python train.py --model="image FSQ autoencoder" --dataset="photos of plants, animals and fungi (iNaturalist)" --train_examples=155796 --image_size=64 --crop_scale_min=0.5 --horizontal_flip=false --translate=0.06 --color_jitter=0.1 --bottleneck="fsq" --downsampling_factor=8 --encoder_arch="resnet" --encoder_norm="batchnorm" --encoder_activation="silu" --encoder_drop_path=0.05 --encoder_depths=[3, 6, 3] --encoder_kernel_size=3 --encoder_stem="deep" --encoder_avg_pool_shortcut=false --encoder_widths=[48, 96, 192] --loss="mse" --latent_channels=5 --decoder_norm="groupnorm" --decoder_activation="relu" --decoder_weight_standardization=false --decoder_widths=[64, 128, 256, 256] --decoder_blocks_per_level=2 --decoder_block="plain" --decoder_attention=true --decoder_upsampling="transposed_conv" --levels=7 --init="torch_default" --residual_init="none" --optimizer="soap" --beta2=0.99 --lr=0.0023 --beta1=0.95 --shampoo_beta=0.95 --eps=1e-08 --precondition_frequency=10 --max_precond_dim=1536 --merge_dims=false --one_sided=false --adamw_lr_other_params=0.0029 --grad_clip=0.5 --gradient_centralization=true --ema_decay=0.995 --steps=5800 --batch_size=128 --epochs=4.8 --lr_schedule="constant" --warmup_steps=290 --weight_decay=0.1 --adamw_weight_decay_other_params=0.05
Rows from block 3 of the decoder, named by matrix and row number. Each number is 128 + 24 x the weight over its row's rms, rounded and kept within 0 to 255. All counts start at 0. Numbers have three digits each.
# conv: 3x3 conv (decoder.decb.0.0.conv.weight, 256x256x3x3), inputs 210-216, a 3x3 kernel for each
conv.36:146125131126132128125136128131147109118132142139122153141101130136148125130117107122119128125143126156131131104083123144104072117160129141109117149136133130136118146116142149110130115139138
conv.37:122113146125122139099113117085130138125128129118133158148154106079113087101126140120106145120102111126148106091141148166067123126119150118119111140144118155146163138129158143142155128126093
conv.38:120124181125129152067136168137146111132128124159108103101157072112115135151064114130137164136133114105115115099131189113126109191110075119140126110133137164154124132161105153129122137106141
conv.39:153156144125139119102128148117122149098109125096124130178096095174104077157150128145112105156125102197101062135191058159132120066116209098091172086142153094170147109129131138118139121117119
conv.40:156106136105151141125160120130103128107123141132159138139102108093139141170084111105150158102119132141142107148125163144162045110142127103142135117137148137137129148142129119149124153121091
conv.41:174105099095118122107130141114105127156136122135151140126125064108139116124125147172113098104130113113118132085134165110120152131142098062157132118124134151090140108130096131116102180124113
conv.42:148144098107121149123125129147135107133123123111129168172126143109147159127178164131120118153144123145143075052094113154139118122161140117132163125107137135097173129121132114135137146152134
conv.43:102120105109135153120156172138127153124114131129129104184147080130110120168155139132139134099129150091132108095108149137115136072192114117096091105141136131145127128146126161114092167126141
conv.44:128122122141134114110128152130128110119129143123157124136045088161144134131162138146136087115150117119111133215109126061120153100129192084129170130145157144131115132165104139122140124093160
conv.45:101141131152132103166135128140154142138128128104078142166161176125146116103106122168126079143113099126109114146155159076161163121162121125131184116159147131146130132148125107129137110098130
conv.46:124108087103154133144134151150119124160132106155142123111160158117104096123140133151126144124146123108139102218150125103147148118081143126125052107122149183143162110117140149140126173144104
conv.47:157142134123125140120124096136122111143129097122125138115099107060119173130154125111120119132138115110177160128147107097143122134074177111136153140132132131140142119121129134154144110146147
conv.48:106173143136133103188076096092119148145179129094124103106132135135119112114123133111111118111089109143163115159126141138112125110147095188162145144155145107140087132172119103114122123132158
conv.49:105116149131141114122139099117154126099162127095151133151148115121128123105020139125129140087117137102095109113115083108103067156133195116088097129127163146136151136108122106127129097130172
conv.50:201124092155141137139116140105113100142097136135107122077160133124119111098151136138193134125146142090138124153133144156129171113136130136099156122133132096133154122063126124134153129087138
conv.51:095135149103132121118122138143145132122144094122109104117119095191129097121114154132093130106143122110141120209071140118142145111168069117121178107119148089120112140137089136146128148146145
conv.52:169135111117126159123107141148109138111130145131159118193152132099112086140107082134154112117110111131086103086132129209121083168088102119150142150130123125134131126103136121112136118125135
conv.53:091135165124112142151111141107128146133140123132113115149126093091114137086106085109121136115122108124109110137180101157159158186134164149116130118145124098111141120105116143122115137181152
conv.54:110171099091160152145093127139108137138133129129139115075107129144120130104129156141136087118101117114119144163134062124154149107110199105090155134137121107156158095149118134125135145111140
conv.55:118138146133137109157116089133112111124130127158146132140177198095120127084099101107114172117134131080117111192069100143142129072164169128078082106138140164173127113163119158148131130107149
conv.56:108137120108111172101137145111113138155137119108125131082028124130116092173195149088132141117104131126110127123123086103123199115125117131104134140100125096131148149122144125133148137139102
conv.57:123122128130120128108111164129149127090113168116121145153188151090142166097137113129154140106134141120101126172056184135187122127117116148149124095127148168107135115126138105109120108148130
conv.58:115161129118123163112092164128116147113117137131140153142170171119141135083095111108143112141123145149090135074135076102101089164117176099111139143134085147170123153140129131146134116099152
conv.59:126112148100111174129153131103094162143134119113150162125129083160152149152142105126150087127105097146068166093086136133172102119086075129143126144096117165123170109117114125135131104127123
conv.60:110134126141103099123133136109135135100127140118130157134136105139123134077100133105146107123126139153086150094176110129135129063163125139140102137131133130141151124120093152129141116121178
conv.61:126118135110140131144150120139136118102113128145126116134112145129140112108138141140102128151130139164144111063126076176107154057096152132113119115134129116159150134169176165134126103101128
conv.62:146115168155117122085104158107156179113132140106126142094139185142152133127158119165102110137130142140172120147139151158174210126113097101154160107125132101126145139143152124132156146118119
conv.63:132103145154143105109157164120136068104136119123128155115159148149141107140114082118144131118126120154112095209141132081158141080151182135101110102136146158162145151139100115137141134116154
conv.64:122095092126147144081157165106128110099113170108149168149125127140137165157164140107133131123110130148139136150137144117126139128128159086124134139137107159137145129135110153141127135131120
conv.65:106125152127130107104145091135130132136119112127119138072082151115096118121121145138135137123122127130137113178123142094179098147084089097089141136114089121116122167177140114110138099136153
conv.66:143141131150125105128141102098133121145123147155126126104103173183124093160134145145115099117146115127130135150168147090118112096157080122114126097120170144130143132093154090145163125177105
conv.67:162131139087131139114092136122118160130135115132124115127116065196115124149150119092113138140123116129123138150120144141091105118135123100137125146122135169156114138135126131133116133116151
conv.68:079137165139135139146168138154114138111135147108121133135137113114135149120103080114122162132113117102152139155080166105111091053127146150140080124136145129128173114140140147151140183145125
conv.69:117115141115131141144139119127113110134148117133117144139119147091118156170130163145127108096123107121123117118149092179181075144198114138128151125150145130103150119149129131143137105126124
conv.70:095118138148137138098128136105122105151113128158113132209163134165159158110068159123129108117140120098131143074167149200044113073168132142124157122148133082149131169149142132136133125098075
conv.71:122110130121122143103148120092109136108106143092133146130144129124148148115092131103137137130136140159119124069152161233123126134156147156130123132127111125132092094092132091132164133186160
conv.72:133113135127133093104132125116093120094121152115164164093126127130116147137175107123113115145140106133135146101092129091139058154153120130160126102121169158123093180096080119141138157160112
conv.73:103166152151114098147101135149118107079103159122123092095161129085126176100108148103133147121129128100097146184063151121158112147159167161129128140124132140123118135119128145139118121153125
conv.74:111130129131128138117117135112136108128121128111111133138120096152164184142139087111126132139129141114143154115153127141108167150123197143115115128099142118144171149140107128150141121117141
conv.75:135153141132152143121134111132166141112107129101117138141172121157112102101099158131131125126131141128121143175110158203139088143173102125118119096121172123151158144139119171140142168133129
conv.76:162132143132107120132126079145111093155136104128134140120125106102156159115150157135101146134112108130170124029144128052094147151147174113107114105104149133134168137108093122107154117136133
conv.77:111134156130112119146153101099113098123125124115115189091099111098165155147140176148122157124119114120115104174133203175102160067194162115128156131129129128148088136146159117142155137111094
conv.78:148118139118134105127141125113122149127134129136100116185150160089090065125119090109108123117122102138140174109162193159097104145177186104142148134162168141133118117123180138146128115116161
conv.79:115122113147146095124136155138154131105122139167107125089138168096143129082098133121129145103152123095125114113114146113144101115155133118162136135153144117113177150113126122109149158149140
conv.80:105121131141134116149144111092107128100143149126138156145142132149142152107132137111127116103120127144110142195115149137100145114174114100109119148155129163153094119138117119120161159123144
conv.81:088171151113107115105148126128165104128159147118137138143136139082113133134145111090099118136112116160157129080099112089132160137160118149145132152154127155118096141129140123097179170160136
conv.82:150126151133110129125131085154142090131146125122127099129117104111110141103087126080159130112147101114129131153111146096093162080155118115125161132106114120133210161151152096137124137162161
conv.83:126160103125134133131121136147137125115141129109116107185106151119129090136110132125142135134117111121109124094220197157061097076112063118135168115137129154113102081130130122133093118125138
conv.84:097117105127125114145139144144146102136114132138117134158121129119141129123171135092150109112135148146105134133135144146113090098139161120114142153144107136135149102120109124129136145142144
conv.85:148127063105138159135108157114107166126143141115156106108089124099134159162126097121136113132142118144134142153127147079133130080170100146168122151139124168128120155175131122133151138109120
conv.86:152141097130116159126119126119101155165151106131171140108135171135115106118154173123119127107162146124172123146103053122171159130080203096142134132132138094108139106127125135140154133143123
conv.87:143122115134158136119113172123119112107141132103127155099143141116137127072092129116134118129143122131126149188100126121166127128137134134161115151141135167116121160134123176119116161115133
conv.88:126158144142154101150092077070135165118139166127134131081124117155122117154163161099132159129129101141120119075097129099150136147163212122139137109136157176150109161139184134143146087104144
conv.89:129094104159122112119143143132114137132140123101137115185178141174122100099173166166127100140151130150150123112096078158099096142110150122121155143142146148144127145148126094092137127114118
conv.90:120138110112117118089133151117121119125116140143151164083128155135131166153136162127145131121140127129130110138147134149128130125197104091119153118133123145138131078112112147141110114135171
conv.91:130168123137149124111099156106122142146126116106136121084084102138131075102173160157155117141126141132110161186163036059122150184113136129153127147147140149147125141139138092124169126135115
conv.92:128127113130115124104127152161110155153135089120162130118073080181131092128174156128128151090102136145092075140180142054116089110066194123107111119143147140155158139153139105121183117117151
conv.93:132101149151135072133142127107116135119126152173166143139115155158127123105147082092160130119147131097117152147087118105165078147116197167147136119148137139104130132156136135123113116155121
conv.94:163146087172137071119114145112127123098133137124119152127104112161166125130128128150134137120137132072131158165120090099101127040159182134116166152140102100140167149154119149110080138123140
conv.95:135121123136134120132140106128152136136147151134126138106147144140103148136154177096141113146135103145130148096113083168119122089226099159174161109137163103118143121119133097129168110141113
conv.96:149133136128135131111146134121101136110111147107153129121110103116137153108107146141109141169134098167162072119085124107147119085118180129139106117132126141113126132110114126125100127140156
conv.97:136146116139151148159146127111147159136128122108119132125116156125137148068081125134124119130136144087147159184120182124115165099042131120121147127115149092113167121180140135126154106077132
conv.98:117119173140132148107138128078097146112126115174150117161063171152119109138141121160124150147136129114147105136130182055072152127033114092112148114128144116127155133108121126121113126139117
conv.99:117139138125155117130111139106121142099141141120132143139178173065146169175167099097133154115149136141105136153121140137166177142139119116131114118103122156144142120132154099141147116125110
conv.100:104101104142143088162145124132136104129131110153143125136119180086174178083110181121115142102132125129136109154096124141082124131165139123097108142151128148149145144155111095108124125096116
conv.101:106130133154133080102146136131137164174118113085110130169171095113138147131099124103110142119135120093135164147150127106171169067177079130102138111120161108136110121121140155128113127123121
conv.102:113118096101128144147123130128123116093144125124152122106157118140166202119102106127128134148129103117121112073000114209102151129181120121148151146125123111117115151145125101142108136095130
conv.103:160104147119146148110187143095109124139130085142149134131114144131122110142162085123138141111137144125099137137200100128129124127091134096141128116125151161124184167115131132157145144118104
conv.104:178150094133115124143064100122154112133133132156129128113122166154119131080156081176153078137114146101100152119115167083156138189070207100118152098109134124111117118148101132101108163154124
conv.105:119121145123131143126131118099149135158152088152133120096096147152117105113205152147157125126140124121108153154158098057080192072139169128111151134121137121136091136152122114102084111093130
conv.106:166101121128123131117132108105112162132121136105154105150185118109137181088129112129107121144139108116137113161171171179100134133198106116116175119107112104131176137144101096134133115110115
conv.107:085142131162115105145138134156115102109132118135113130136162079086121174151119179081117130129114137137142151136107182164146105131158112161127123110135169155133092112112139141129123111120148
conv.108:131117133133135094112116125130133117084115123124114158072151078052118167126107180116134125133148162117112140165058148194134131114151154128126143121150118144134103146167135122134144114101141
conv.109:148119103112123125113133128124113118104121147103138142133084142127107130171125156103134141146142130179157082216117182059105068108195151119099127128120138122156133096159127117125082150111114
conv.110:131110151130131114124137104114139152123140142143132089121136169133092107139148094144142108128134124117131134203087158123103015172154188122131131145102095125131128146138076104121111114112142
conv.111:142136124125119152140093127139163126138131108140151155192099127104158140096128157097156151133129143127083147130144111206096160122141098105129122126125108158132127115111127157156159122159148
conv.112:137149111161147124111158102125163130129133144147111115115092068131130133106124142136128131095122141102105099138134116126118170148088093156142118143131125130114148098126115152144117114134162
conv.113:143109132132111124123152067115106125133129135154124127137092065132124162098183126091116173108120126089118118057109145153123114161132145151134138087141167155137131144135118106132126129104110
conv.114:120131148134134097102137128164137090139131122128130119152096106120129127149177172092143132124134144132097101177119084113102217154077125134145156152117138112125115138121101103116097125090100
conv.115:151149125153117134119111144097120084120116130128117159129138153134160141137144174117141134143112089152085100141116127097101188158149155105142125156122132157118135161120111159149124113114119
conv.116:119155123137104137162099136152143150126145106101105137182158110114164115068071091100136130108139153088168179068133192182109086141138084114123142128124101136116112143093127115151150091158161
conv.117:138116114132121122149130142149111113146121105143108094178159141134128111098121114082109123119109093189123118125106146131117098103134100097127116154154130141145137102154081127156128138139202
conv.118:106118124122129107145115137104146149104129141135097106110147127150113135155180174134146087142124107126136150133111166106178132151128145117129142164128110136138115144134118085119130142148085
conv.119:134142131177127089159133099127168133156129123074094149104106092095143103127124133142144122098128121110091150075153142103086085145124154116113168107127152103149132128140129128135101133102139
conv.120:122157145137131112116129099103136108191143120138128131121107136115128164161158128089096111116147121135156185095112104033173145151110101139132122144150105133137130126135086111128167078115171
conv.121:165124097171111080105128151132133125115127135108148126088121148158089133113101103110128127110142107090115149138141150065165102134129160137144137155117135101111132134147155119131136118112149
conv.122:162141136111107165104139117096126159128109126119109111112105106128093106254169120112150118121144162109126133124077093158143120091171149105107133135136119111127166132142166104111161148132126
conv.123:129159124097127162136129160124133162110159123119134096146140084115148120120102103106160152088132147130070104150186090113081167126072117149114126142106154133110135129140144112141126133150109
conv.124:116090114122110096119123137163131152132127115107131123162195139121117214112138154124118125138142143134154109109162147183119093126103145131116161140137117085144142147134131119120149125104140
conv.125:123102106147130110118129153132133123116146136149117131142142137109123141107188160156097119153119137121139125128127138087161155197120169099122128120126158152152133130115160148108121108162127
conv.126:077154134128124137134092146118156123133141109115094146144135115116138117130116141130137099174137116164147162101106110176079119179140127166133122157150163100135123130142147149139101095147142
conv.127:117129109146105108199124079146158126086125176088129141073145192059114168119085133155089115126132140147157128080168168186138060096012147125144160120126139114116126113145135148102144125113124
conv.128:159149116117131164133143103158149114163134107120118115110097107096100170101162120086139106136107124144128157108143140112182197124123240162160131159100131094089104104134179127129132084110128
conv.129:104109136135118140136139140139111128128132127131160117122122104170103083146176178123115136106134140131133154131187048172166211148112131100124137125119097145094097107135110116141120103119196
conv.130:138107137154113080109133144134129107146118155162148117086151123101096131133144195137144146144143133117129120144140125204084135118167102121122143123158117170164073133115103130138150119163144
conv.131:122143104116126096131146155162128106140137150150139127138119141149114101157123068109109129129107084094135109110070082124145099118106132130133133133153151157109137146126121131131106121119086
conv.132:095142169083152184107111119142117148145130105133121109117172115045069156174119135108128133113102129127144158124102115063098129124132122114120104090109213152128121147135146130139150123150139
conv.133:110128134118115140123152171087152125106119141127113127117091093143122106108114157099129075146142109133127148116106122115068132146167128138127123151087121128137139146150115106125127105098142
conv.134:192108137131139129115124090136131128140139145156115115087129128120124155132130135136116137112118123091152134206091177190141119167120097133123122117132138135111132139141133107135140165143117
conv.135:101134114133127098133115153139138155115128138117111124115111087103091111141143116159128115141116135121123131159143054128141134132133123118113111178112104155123125146109135137135141130163111
conv.136:159093141150105125129142124132119122134117100079150140057075131085149134126150169141124142115123144103116111159119027117156169149124173114117114121112136157119119138102152098110120081140145
conv.137:111095148138126133157140110127121144140149126103169130115101119138120085071117195100115192149116116126114112121146111117095124112135133147137102120125140129108139149126110113123131129128123
conv.138:149135167120157122156118113105115138146129128121139140069157137164140116146131163114131138095132185149140105084145066153101189187101171156126120126132132123146107094142145121135126173156096
conv.139:105110157139119108113133115154122125116148145096153155162174094057139170111089125130119146140115123096119115137159107158083124148101144132148128107113133128125107162124154129148128109144118
conv.140:132153099123140131152129127140123128138136123121137127119191105143119130157136092100109120133112131148150145064161081149116198196126188132136125124144161124138137124104145151138111092132141
conv.141:140105140128150133090168115133123120102133160140151126149139116083119111166129096126107119160121101131120143147110191167204005142104111108113137135126116148138151150099149126142127121132127
conv.142:151100110120107081110127138158165087163131120129109147076187178128123113169128099105159149101118127102117168043136202102137151072141160116103085155112091111107150122124162103138149080157170
conv.143:152124135170118123111113142133131135128131118129133130155100139144150138125130135147124099142121123162137129155120130152105061058159089140122144101140169109142135126136158147096128143133138
conv.144:138142128131122146114136129114110113111142137100152157133137116119095128133089124114114124153146123126143159144112137150159120137134119125136141109133191146122110103129090134112085131121171
conv.145:144097161101131146099161124133135115157127108132121159080111135159101148107114192138114116152132155152173154184164130146085126126139141127140147111095121100142145142127120124113130137127113
conv.146:106129157127122157137151106104141163139138098150107141202087068147178119117175106156102139123128135147140083069137146150152137150074153077095148139129130082122176161140089132105107121104151
conv.147:148120114144120113164121125124151108094141126082145147112082147122098129113098111154141100127119144122107108051103106128117135064131140112124131094122142153134125096134170117126111122163124
conv.148:119087153082112139169143077149116089111143156127168144194121185123146132095136101124132130117140110125119134097100068123070177142120104158123110132144142116127126166119112116134136144135098
conv.149:086142147177110129147130159149118142124163146105118088170143116168143101055141116093083112147136123133176157085124111135116140162099129136126146118127139142148145123118125144143129136107129
conv.150:117132126134123135139130137090138159102138142113117131112068127101131116135143194098131141121138137161119112075148131115101175145144145141148139149120154078142139115122088149137124167150171
conv.151:158115141102150113146131115131153141149136156120135143110143189144129110134155167129135166103122130095142144160146115136104184149116162119127148117113121119131144122109092113137116148159137
conv.152:119129146128116121156135122130130132126108100128122110150102136105070118186153152119133123171130131092104124133104099160183113134076197127135108126158124146096163139138123142133087170145084
conv.153:113103161116151150090145121104128143120124134138122148096148098108163151120044215167107136126144112130132087114187103102098090046171081103111146168132090127113137154107097131121122132137125
conv.154:078139140149128061157131135161105112144152097111135120103091139184144093160168118186099110110125133106110135000131099065135120126123130147133123114137140102123110130104131133091124141143089
conv.155:149134122123167117146121123117107109134142127144148154095149163134137127159170173131119142141165132137183134161113112078209155125122151128138100138130135106136140134146105134117112156122134
conv.156:149118097102144143135175140126148135127137138129113123132135139153181108123065117139156134108123130104116138174147147130098091140163095158126151145099155115110136121148118147136158093147169
conv.157:130100127124117121119172104112100118113129136120120138171123165129187121139145129147146138145141112113132143143117134123175111131180087115093142113137119119145156135183111140132108137139137
conv.158:175106102115119132099128154120138129140107106139121128115141149130113136092159139095098111123121146143110096111137133170112111135158133113146146146164094179129117141132115117123126116126122
conv.159:105130131156121106166113056110137148099143127100138169069093125144128111179157055130153147122138135134101124118082140161116093109141113132100147122142101124150089190122087132121109142097106
conv.160:133159105146129130162097128162118131123117142120127117065116128082113125115134150164130097126120144071148116187162059078119121082117128101148131149130128151116128160118114136105118130131128
conv.161:127121134085117140149118137114094137112118163123146123112089120157148147090142155140119147166127090116144141132080067082143135151161112093116134130124146115149155129118156103127135149120102
conv.162:101129154125136155155148129132132148127114119128091101108155141158108146168172096138095125157122107127143155124135137082133123181117170118112122099130123128127135149123100138108116090119138
conv.163:135151138098126139140097118120112098155149111157115138146163095142151170095141115151108119123121140096127120135126154122126180167113088146140086113125143130131171127086125150123112168152085
conv.164:145111145102143134109121107120126130108142127147149115196142115157158120119158106125081130153112115138139135067124085080160084140097136151141099112125124134107136133131118152116120132129139
conv.165:101126130138133169130112146127121102137128105120137125170099113201123097197167077103141154126118120107107115158119187140186194101119108153116126112123130153113108105136152125129122140125140
conv.166:122118144131141112150121124089117135140128103182121104160132149104148165110148179119121169144129120122121090100094124108101099132133041082116131123118124103118148144153092151111104140108143
conv.167:137120139151138132113117108157153160138114107103129115196096100115147126148158158138122121134144135133121113083124118138117144107113136127154118135134124137111153114118143129112130134149102
conv.168:148119118150129109110128125144138088126137138119098143121129135156154152108075103141135144079143146096119097109154125193047122066178169144130134127137139157104078121091138129130107123139121
conv.169:141121135125126131119152092130125161103130134099121129144114150121135132105153121127141108150105127145118117094151145057101142150097151113139144127130133122091155116148174149129086153088093
conv.170:075162166144155159155108114161181115143116083128062119145170167150122127128112153133118163141099111124143128150106153157130101140158145139094139132125115093167118107117131120122117175129147
conv.171:125111154125082119155113091104137180133146123122106121143142151103182192129158100110141135122120144108109131129130127082167188174114116136128099126120112112122116130124169142125146118154126
conv.172:112125109116135139138136166158112124119122117113132154170109119160152151113121109105111136127121116129103134084106224130088079158136116113114119120144130112150182158147144131123144104096127
conv.173:135113118113121150125144119162137109111093122133100099085074148166157148161155144154126113129139135117111120142136177074147117150156131131134127121120114137110132109141137161154112113122131
conv.174:080105161126131148161167135144146136129125100125082093168115116160156156104150124124136114105132139127111131176130064085117145144152149141098151143136148108161133143133141156109096166149082
conv.175:156150116109145138145132116111145130130122127138095140197146094123138138108118084136139138102146135106107114138131110196095130103141114077128153154138125134144118135147138168124109134117140
conv.176:124128134165124120113105144100125163124124098105119108109081129145093075121180181128112079124135113159125128115122030107125150204167184118127136121127163151149156135150143098144152111124119
conv.177:113128110142145143100125136093151129118119122125130121155109157141165134169119077132101150135136113104146139101140136161071212203177185146128169119144126111115142103161152147143130143126102
conv.178:161127069118138103160134110126109105121117132175126144163101187106164099104163147151156157145133118129089086156181131139086179104119097147139133152145118130121114106125136121133130128143092
conv.179:106119135131133094140132090137133106175136103155135141141120143127104124141128157128145124137130153157127096132117044151117167122155188141115101148108135102102165126129108119155107132122128
conv.180:114117136108135116151143121112156150141130142128112157137181114179143151123124122121094142124116130141149120114130126080205172099151129169113134122140152102155127129083111146153125130153165
conv.181:100126135086133172134122124124121159113128171123123148120183124118140130159118169135081119141114124138160155082086183101113110146163163131125130149143123109144176147114156117134152117147118
conv.182:083129169121145098158126104135141112120121120148099126171126085144106097094076187137101096127125125157161137056156116107053158135145130177143142128146123109102116116119137123121121119110158
conv.183:136079111125156121141157120133136122159133113092145157062128189143152158111141206127126111130124136141116158107152119129136167088167178106109145131135113136151135133113120102119150146156077
conv.184:164111064138094143143118122138119171137126117116139169127118120139137098127144155114132101162150134141121181138160127138192112108176114156152126136133126103129155116147140113141128150100106
conv.185:124129131115120150138130094151118136135119116139141093174197115091096145156098083151120129123124123129150099074127181193144103096153076102118152135116122126128129133121127149145110161128120
conv.186:120137111103133145125123126081133125138138129143151175073138139154160135186158154133137131124136149113111153154150223086050151125163153109109130126138146093125164147131123104145161149117144
conv.187:108138088153155099143128177141138148105127142126132117111157096158139106202125145113116165121137138106122138125100090093135102110127133124120122162138091103138162113117139099124155138127148
conv.188:121124115123139103085157162158147126140111093107138108120117149109160138147104071109121100120143139130118104148099073155143171151111076148154145141124171118079113143145113113135102145101119
conv.189:101139126112101148130113150175127093153104113114119111087147174121138090129122149130146106133127135117102124157046100094132179087172166136118152103129158138137091172150128145118107102114150
conv.190:143141159093140132126096137090094110092141129149132126140125106107170181121140142140136125148143111139112127102081175135147087133153166138133105120136177131159093159140098094119127123100109
conv.191:106117145125143119125116132122106145113125156115131127202129129113123134133142116105123148124097122138129084063206175119088142080109117152149093141130131138114153112099116109113137150157121
conv.192:143152122121141131134103130167113114136142122135151105199206174098101114069062064114100141130110137093121137123093111153110039061107156113108094117129117113164170148126113135128157128101125
conv.193:093128103129136147111114142129157141141116118159109099086140084143119169119120144114139131114136147162133104063126087145133155094193145172145119118105119100128124129093076105155180131134154
conv.194:128137139159107117123145128115105109135129137106146144088123120145131150183097114123099132132137130140137101129086079097145160126104073101127107125133132146115109172145155113099129142150159
conv.195:141116129161125106091127140105130150083107179115115139100152146151103116150101152151115131132143146145177119092162035212067101115157098163148109129132136114135099144155148106161156125092111
conv.196:147128143091123150098126144124145097085130136155100138099119113148119100193083060153103091111139149112145149148099139120156216137151112165153128103119158107106106151113135161125095161148097
conv.197:062169142109127164127114152120148180134114110132116060179138126114115104088102139131109110127141141138145128068137127148094122113129171117106131138127114128148181162110104099112176113147129
conv.198:132090134112123155102151132129104094132135116159134135161114148178102053067145142132107080120122122161128109060114123138092176096071199119115135100130131091129183136154097106126148119107139
conv.199:158133156129115145126132056098127130144145121137124133139150102108121152163084179105132134128130108134109132081175168169101108112149160109124132166161128139129123092132140120121113124121133
conv.200:117075130089158147127146134099150126139113128165113131062103103142121057175145150150156117132141154119123109114088147230142082092140134128127123137109134123137134084099112121118125153155163
conv.201:116133108117139139111123140088118156131141126102137134149159124089100114115121128137115106146142147126165123119141050064098098154111127122151131120099146143120112166126146153153150126167134
conv.202:167125122107133145072167129132128127124104113140123124104113170185147112192141090142117140139123126130108100158142134199135104073169126117136139130134129156126125156137108117120134142132141
conv.203:102186117109117122146104109111089117157133123114153124190142103228157081126072098111136123113126132137143135094150124149070128148112126117086134150140088137142134102140118128145119121107142
conv.204:117158143134119151108106118117142107118130121153129111163138122164147108081145133138138138118132138128128155121119126108099160117145132137131164112140156097100109147101151140108110113147144
conv.205:122094133122098132127131144085110141133120140122125159159147132149201177103111093144148182115095099078092106189172175172171093121125080151136116123132110115124121133116118136145159145136102
conv.206:130136159132153140083127100132116130147138100128115121180123094110117161154137094121099122119139143130151144065137147088087182115123095098142125111145144133125139141140115100149133150117107
conv.207:091082170128124128146155127154136115131128160135121101154163146113101132110081119164134121103106114102139109132137099203085091108100134137146085115113143137128162127150174147125130120131122
conv.208:084158117142125091132113148148151115100161190109115146144096114135130132137140126132142160122095112123124105100118137133120103123138144151134084126138174143156172129113108114136101128121141
conv.209:112139086167144110137117158147144165145108160103131099152130096080097114129133143123148140116155121123098109142131081168121138082178089128104131139132157135135106146135125151126105128139120
conv.210:138148156126117133141104106133128127136142148127138126173140125121146115099108114101094133141103116131142113035194207172133125097101089136121149130120120134114128099131140149128121183093108
conv.211:143149123123137128153095100159121122126115130113147141169163126061139152132115142113138098157141103128119165154136105139123113099125116143120143153120108098139106107145133092129152150104117
conv.212:078131159123112127115137129142099131135131119134150133095183078096092117157098157114124144129132138100132133150155155146189118159064129097098145114113147140146127154106116129118124148145143
conv.213:104100171147146117111156117127126114145133115163120117154100174160127117188168160115111110120128124134109122071155106172128167130167195148161112131121158174119145103136128151125112137156159
conv.214:129117137120110138130143100152109150135122148090161121123126140187135101151171145128121103164112106160121095162126130117182107183177103109101122109112128143156156149152108119120132139107104
conv.215:135110175102141135140128085140126131135131117137124095093152104186101111146137187121159136111137115155105144148074051094118133128173221096138152129122136125126116141143099109132107148106145
conv.216:120100114112119121138149111132114121146122123104159123117148105109141133150094149100131127095124153141114126203146094113136077107105082138142120168114113113108140114081129120129117136137106
conv.217:136125138126121124117121131159123102123115106118123136118120118167170112163141118135157130151140126084131168113221086135160160178085144092150142131114111145118122092125173118141128155138115
conv.218:092164084127118167124106157181108084139125112085131135204165100099127158097142130175119133118129146121129112071127173121163170141142106131108137126121152116117104141161097152141121113125178
conv.219:136130160148136127095116115155167116108120134140121099120128092138093099155153154130099143143121114132119093138121143117126116146110086142129115083101136117125138176149138151145140124127128
conv.220:070111119151107104122153183144143149134143119130129129120160116111106141109142072134128151128135122099149128116149084193132124115113112109106148095095149083162163133163131137140124159121141
conv.221:137145113117113141114124119146084112122121152167153129074107181141118123153095081134122110130111085083134129116114157164150078142151125168151128179154129133110108064125120117095077119147168
conv.222:090120134141117144144129104095140131133116120118144161196199134092135169124083085135110129132131107152149101166158080104118113107149195142103124129121120109130106128141101124122112101110183
conv.223:123127152157101079102143119116095100122142125152148129148134099185143119122128201140156109134088132130091129144128172191119113161106119154110116151124129144120125162143109129118133084120186
conv.224:114146165149125109200143115083107166125108109129136136094082119179128084177143141158147095133157155102111164079149115157130144144166158147119125122124136109160138127101135111129123129164109
conv.225:109126148100142127139170109135132158117142145091135139136144151116105142132111133117103132107132109134121105142144174164111093078091129114114108123136114130122150123140077124122141155120148
conv.226:190143089113159146117111114172132118145127108111121108164128090120148155105136090128117107105126138110108123143094135136136059121130105087112144092096154169174106133126089131116107127116141